config.toml
dataset = "stained colorectal tissue patches (NCT-CRC-HE-100K)"
cond_dim = 128
targets = ["tissue"]
hidden_act = "gelu"
mlp_ratio = 6
head_dim = 48
qk_norm = false
parallel_block = false
layers = 6
positions = "learned"
optimizer = "adamw"
learning_rate = 0.0012
beta2 = 0.999
max_steps = 31000
final_lr_fraction = 0.05
Rows from block 2 of a small class-conditioned image diffusion model, named by matrix and row number. Rows with one number belong to one neuron. Each number is 128 + 32 x the weight over its row's rms, rounded and kept within 0 to 255. All counts start at 0. Numbers have three digits each.
After each neuron's rows are labels from the 100 images, of 14848 (inputs lightly noised), where the neuron reaches its highest value: "top examples" is what is common among them; "patch colour" is the nearest of a few named colours to the mean colour under the peak. Only what is clearly more common there than usual is listed. The data: stained colorectal tissue patches (NCT-CRC-HE-100K). In brackets: how many of the 100.
# fc1: MLP up (model.blocks.2.mlp.fc1.weight, 1536x256), inputs 0-85
# fc2: MLP down (model.blocks.2.mlp.fc2.weight, 256x1536, transposed), outputs 0-85

fc1.142:128128126128128128128128128128128128128128144128128128128128128128135128128128128048128128128137183128127088128128128128128087128128024128131128128128127128148102128128128128128102128128128128128127128226128239128128097128197128128127127087128128128128128127
fc2.142:128128128128128137128128128128128128128128129128167128122128128128123128128129128219128118136127128128128125187127128128128118128128128157128128083128169077128093125128203128129060128139128128128128127255128128128127128128139128122128128128128128128127127127
top examples: tissue: debris (37)
patch colour: pink (68)

fc1.183:136127128130186130120135061129128152128118208124009129147147062136104138132142133128123126129213136048128093152126127100088225126128110154117115146124117229143138120207119130109129133129114115128055128136077122070176025147127107128118128080108127110103106084
fc2.183:081117116128128071158123127124121122043127082128176128134093133149126193104129128142128129160149176114128047153091086128128134099116157126123124020125128050125075103128141100129094198195052128160132131140128155163163148128129129126126128187131146130136145129
top examples: tissue: smooth muscle (41); tissue: cancer-associated stroma (35)
patch colour: pink (93)

fc1.161:128128128128128128128128128128128128128128128128128128128128128128128128128128128128128255128129128128130128128128128128128128128128128128116128128191128128128128128128063128128128128128128128128128128128128128128128128128128128128128128128128128128128008128
fc2.161:129127127128128128128128128128074128128128129128128128128255128128128128128128128128128128128128128128129128128128128128128128128128255128127128129128128128128127128128128128128128128000129128128128128128128128128127128128129127128128128128128128128128128128
top examples: tissue: normal colon mucosa (30)
patch colour: grey (49)

fc1.244:141128120115128127128125128161130000129126128128099168128128128255128128128255129116128129127128128100168053109128128126128130238127128128093129128129128112129128128127128077128128128128131128109030127128128132155128069128128119126110119128128227122128132130
fc2.244:128128128127129128000000127128255128128128128186128128048128128128127113128128128128128128128128128128128129128128128128129128126048128128128128128128128128128128196128099117128167128129128130128128128129128128129127128128128130128128128142128128128129127128
top examples: tissue: adipose tissue (60)
patch colour: white (79)

fc1.673:128128126128128128128128128128128128128128141128128128128128128128150128128128128045128128128130181128127092128128128128128100128128024128128128128128128128142102128128128128128104128128128128128127128224128247128128086128194128128127128089128128128128128127
fc2.673:128128128128128136128128128128128128128128128128159128114128128128128128128129128208128123145127128128128128180127128128128119128128128144128128081128153083128093125128197128128065128149128128128128127255128128128127128128134128105128128128128128128128126127
top examples: tissue: debris (47); tissue: smooth muscle (31)
patch colour: pink (83)

fc1.392:145198128179128128128128137142113128128128128128128171128128128128128128128128128128128120068102128146128128128229128128236049128128103215139128128128128128128128128128209128099087128128128128016128189128128128132128191128128128128128104128128128127128192180
fc2.392:128128128128128128128128128128128219128164136123128161128128128128136128128128128198076128128128128128128128156128128128046128128128128160128119128128128128064093128128128128128128128128134128128255128128128128128128128128128196128128172128156121198072128128
top examples: tissue: lymphocytes (98)
patch colour: brown (85)

fc1.33:232148137126128187128144130124060064127118128124111158132144128194129125127127132134127129141138128129126093109159129127127123112128128136128125158168125109126128128155129126130127126130131135096084137129121129161192127123135150124101129133129195128144128157
fc2.33:169129127133000098096132127124151128165127121128151128167122137130173129121150128109124129128129171155093137128104114130135153103097148129128000129128128129126090119150128129128125125133056129166127128117128127127131124151088173115110145128157130182093120255
top examples: tissue: debris (41)
patch colour: brown (58)

fc1.245:139128128103133126128198129134121131127128159128130129129116130126049154128115130128127104070123129100129126175126128128091255128128092128170111146090126128128047130126129128128084132122118128079128105144128128127109128127128128128128128126128143128128143000
fc2.245:128121153169128119096128065046128128128128128128128128127128128128129008127128128128128129128123128099128128127113168128127116151128204119111128130110128107128128173041128128128128129113019111127128128149117104166128128000175128238198128128088038111128154125
top examples: tissue: adipose tissue (38)
patch colour: white (100)

fc1.182:149128128128128128128128128128128128128126128134128123184128128128137128128130128054136131128132128124127124128128128128193128135126129127127132128129128128133128126128128000139128128152125128128006190000128170131128128128141128128128000128107145086128128126
fc2.182:128128128128128128128128128128128155128128154128128128112128128128128128128128128128128128153128128128128128128128124128128156128156000128128128128213128128064105105128128128128128128128128128134153128195128128128128128128128169088128142128197128211128128144
top examples: tissue: cancer-associated stroma (35); tissue: debris (31)
patch colour: pink (69)

fc1.501:129128113093128111130164109117126127129131148221000118180128128128094128127126113131129136108063117128135158126123132125119145238129105131127139150128132139119138145147135070064104129128128116110098132127103240103114126120104042129128123126128173145096121110
fc2.501:130090142126133118136176130057000121097128131123154127146121132143146175101033127134128133142128115123134134128124215128153068110124130125080129168107131054124187126113092128155128134135130099105134052169225128136138099112192133127129128125121127121166123115
top examples: tissue: cancer-associated stroma (28)
patch colour: pink (85)

fc1.202:129128128063128128128126128128078128128057149128118144128108128128128129128127128100128128128132128128128029128128128128128195128128087128128127123128090128128069130128128128111092128157093128062116157125128128128042127127142103128128128113128204033171165000
fc2.202:129128128128128128128215128127128128112255202128128128127128128200129128128136128128128151128128128128127129128128128128120128128128127128128128150128128038128000128128255128128111128128154128128128128096128128127041128126128128128128193128128061128083128186
top examples: tissue: adipose tissue (39)
patch colour: white (100)

fc1.444:129128128128128128128110128128128128128128128128152128128101128128079128108128128128128128087015128128237083128128128128128117189128060147160128128128128128128128233128199128120128128128128128123128128148128128128128128128160101128143128128128128128128194129
fc2.444:089128128128128127128130128131128128164128109255128128128128128106093083128128128128132127128128128128128130107128186127128128128125255128128128128128128128148173128128128128130128122128128128128127128117128128127000128128124128128128128128128128128128128111
top examples: tissue: lymphocytes (99)
patch colour: brown (62)

fc1.502:129114128118128136128141175126118082128080132126125120000193000118129119133128117153126140162121122051126128103135136100136173245127137110136144140127121112179122127135058070109128120129143096128117125136118169240092146127100126173124128135116130158127068017
fc2.502:194140174129128131143128255150127134166155105131184170128145244115096127129104137130124117078100128154128127175141126129139118128136120132127129112118111024128095185128132124122085134114125131118180188123112136137123149135138129079208113158133120174127149129
top examples: tissue: tumour epithelium (35)
patch colour: pink (71)

fc1.498:132110130128127170130142141101121159119123060110209104089127141116240128123119142127123140125097129126127177024150129123141104124129142068119127135146133127132149121128071159157142101146187126158158085095143091139155166146086144118129146154149100158171084224
fc2.498:138129117128128097136104138084127128121126135128155128137126128131089127084121075139091128126128154120131129226113128128135057128096126169169128118099092077128128128128132128129064148128108135125153128194080129155142190071182128132130054122113123093188170156
top examples: tissue: tumour epithelium (41)
patch colour: grey (78)

fc1.477:081128130087140125128127134121124128136150127127132128013155112126144000186122059150180193129127003040130128073127146116123125172127137122131151124182178102082116126119126113133129000127144081129173125215132138128133124084127128142153124166130131133139088131
fc2.477:185131136128126090154109126124129132141155143128130136101127186098137128136118126128127127120128125124129000167191161111105087133170119160194134112130122072115044097128215177076116128131128130127128130082128133064097129125071078054137122225128128146128133202
top examples: tissue: normal colon mucosa (31)
patch colour: grey (59)

fc1.469:128128128128128128128128129128128128128128118128128128128128128128128128128128128128128255128128128128131128122123128128128128128120128128076128128185128128128128128128044128128128128128128128128128110128128128128128128128128128128128128128128128128128006128
fc2.469:128127127128128128128128127128128128128128129128129128128255128128127127128128128128128128128128128128129128128128127128128127128128255129127128129128127128128127128128129128128128127038129128128128127129128128129126128127129127128128128128128128128128128128
top examples: tissue: normal colon mucosa (26)
patch colour: grey (46)

fc1.97:038128128046128112128128129165188128128128128131128113103180129108148105202130066195154129129139078117127134130121128125128127128128129133128134133126128128128022163133132128130133096128128128128203128184128111136108000086072190127133128128128128126161126128
fc2.97:130132129128129127128126128130115128126148165128095128141114127210129129128128128128116128088128160128153124128128128128127058128128128128128129128119128128114129130128128128142128155127127128128128128113128128118130097129128125128129219128128150208107128130
top examples: tissue: cancer-associated stroma (35)
patch colour: pink (67)

fc1.421:091128128128128129128128115128165128128006128141139119126170127128128097129157081128148128163128128128128128129093128129128132130128136053128144127128124197128128108128095128128128128128128128159128127128129128135128080166128128132128232128128128129129123128
fc2.421:128056128128128128128128128127128128128128128128171128077128128128023128128128128128128110128128086128128128128128128128127129128130095128131128128128128077128128128128128128146072128128064128128128128135128128128128158128181128128139128128128045128129128119
top examples: tissue: smooth muscle (46)
patch colour: brown (76)

fc1.30:128130120180128138143128128132128128129135172128071128240128104129125132127132127107103099109127170125127121132128128128184112129127028158163114129128091128128128126129161117104066128128128139128094144167127135137128128124156128129126057093128129110149156127
fc2.30:128128128128128129209128128126127128130128128128128147108128128128128128128128128186025127163128128128128128201128128128128127127128119190128123117130128128037045109128150128128109128129149128128181128219128149128128127128129139047128128128132152202128128163
top examples: tissue: debris (94)
patch colour: pink (87)

fc1.514:126103083132129156132127127128131135103079094128212124129118129121150132097127181128128125151099130128124128066127125126133255131064154113088132123141127130128128121127130132186153125133129129167133093125194118129135162137131125129107128133130127130084091142
fc2.514:074128161126132127138048112155133127122129114140109127132069127109098065129128110128128129125160129124147121128114120127112149132139174121133132105128130089135166143127122124126110164145000121133128132091120127106149231128107094125135126127118118112216130065
top examples: tissue: tumour epithelium (64)
patch colour: pink (68)

fc1.513:128128130123154127086080095128130107128124157124108127122117138184114135126146128123128116128111122058160122129127137000102055170128128157128120147129109128128120255148129119103128131127129128119101127128102128143124130122255127155127128127122128074128138057
fc2.513:125172099160162147128134163128197128129099090179108117034128107146096163170126075120134122167127128145102161126132140135137198000077163107117120128128126092131157120132123131149160166255128151134153151118136128128135231132128179128106110128128150128206081128
top examples: tissue: adipose tissue (86)
patch colour: white (96)

fc1.666:142134127130117140128122125137129131133143163137128139128115148119131087172192077130141130130134127119136137125166128124255129176123132183127125110126129100105140128118136126141128057133192135128202127153139116179108133102132126129126128121134134128182163197
fc2.666:137131128142036183124180128106143125119027114128128113106126128129138139127128146128128128128128152198100227128127120178127136118107128102136130078129128126128129074171128141179143200130026143133128104126124125128115128145111206128118120165127121174081112207
top examples: tissue: normal colon mucosa (25)
patch colour: brown (67); black (31)

fc1.156:128128115128128128128128128128128120128128128128128128128128128162164128076128128067128128128127137128128098073128128120128138128128035128128128128128128128128072128127128082128126128128128128128128128211128255127128086128181128128089113110128128128128128128
fc2.156:128128128128129132128128128128128128122128128128255128128128128128088128130128128128128109134123128129128000153127128128128127128128128128128106082128128027128113128128220128128000128128128129128128127160128128128126128128179129117128128128128135128128127127
top examples: tissue: debris (44); tissue: smooth muscle (40)
patch colour: pink (87)

fc1.43:186186128128128144128128132128071128188128128128128240139128128128150128128128128128128128093128128128128128128247128128198128128128128128128090128128128070104128130128128128128128084128128128001128221128128128128128128014128128128128002128128134128128136128
fc2.43:128128128128128128128175128128128128128128128128128128110128128126128128128134128128128128168130128128128128128128059128128220128128128128128128082152128128128128114128128128171128128128128128187210128128128128128159128128128208081128128128190128128128128128
top examples: tissue: lymphocytes (76)
patch colour: grey (61)

fc1.210:128064132119138128128045084130138127128117179128147078118122123139138128119105144127158154128136128060128103148108127068083155148128128125125148134128128130172128127128086137141128169128047118167035049128081124116182072163135055127130151085093128049128128076
fc2.210:122135127123190128128128127128129131128108113128128131081128127131026128130130047153128112153144128093128130135128128128122129116105128128139127056135128105127123138131131129100113155147121187144132138128130128130128132126128128120124064149135169128184162106
top examples: tissue: smooth muscle (49)
patch colour: white (100)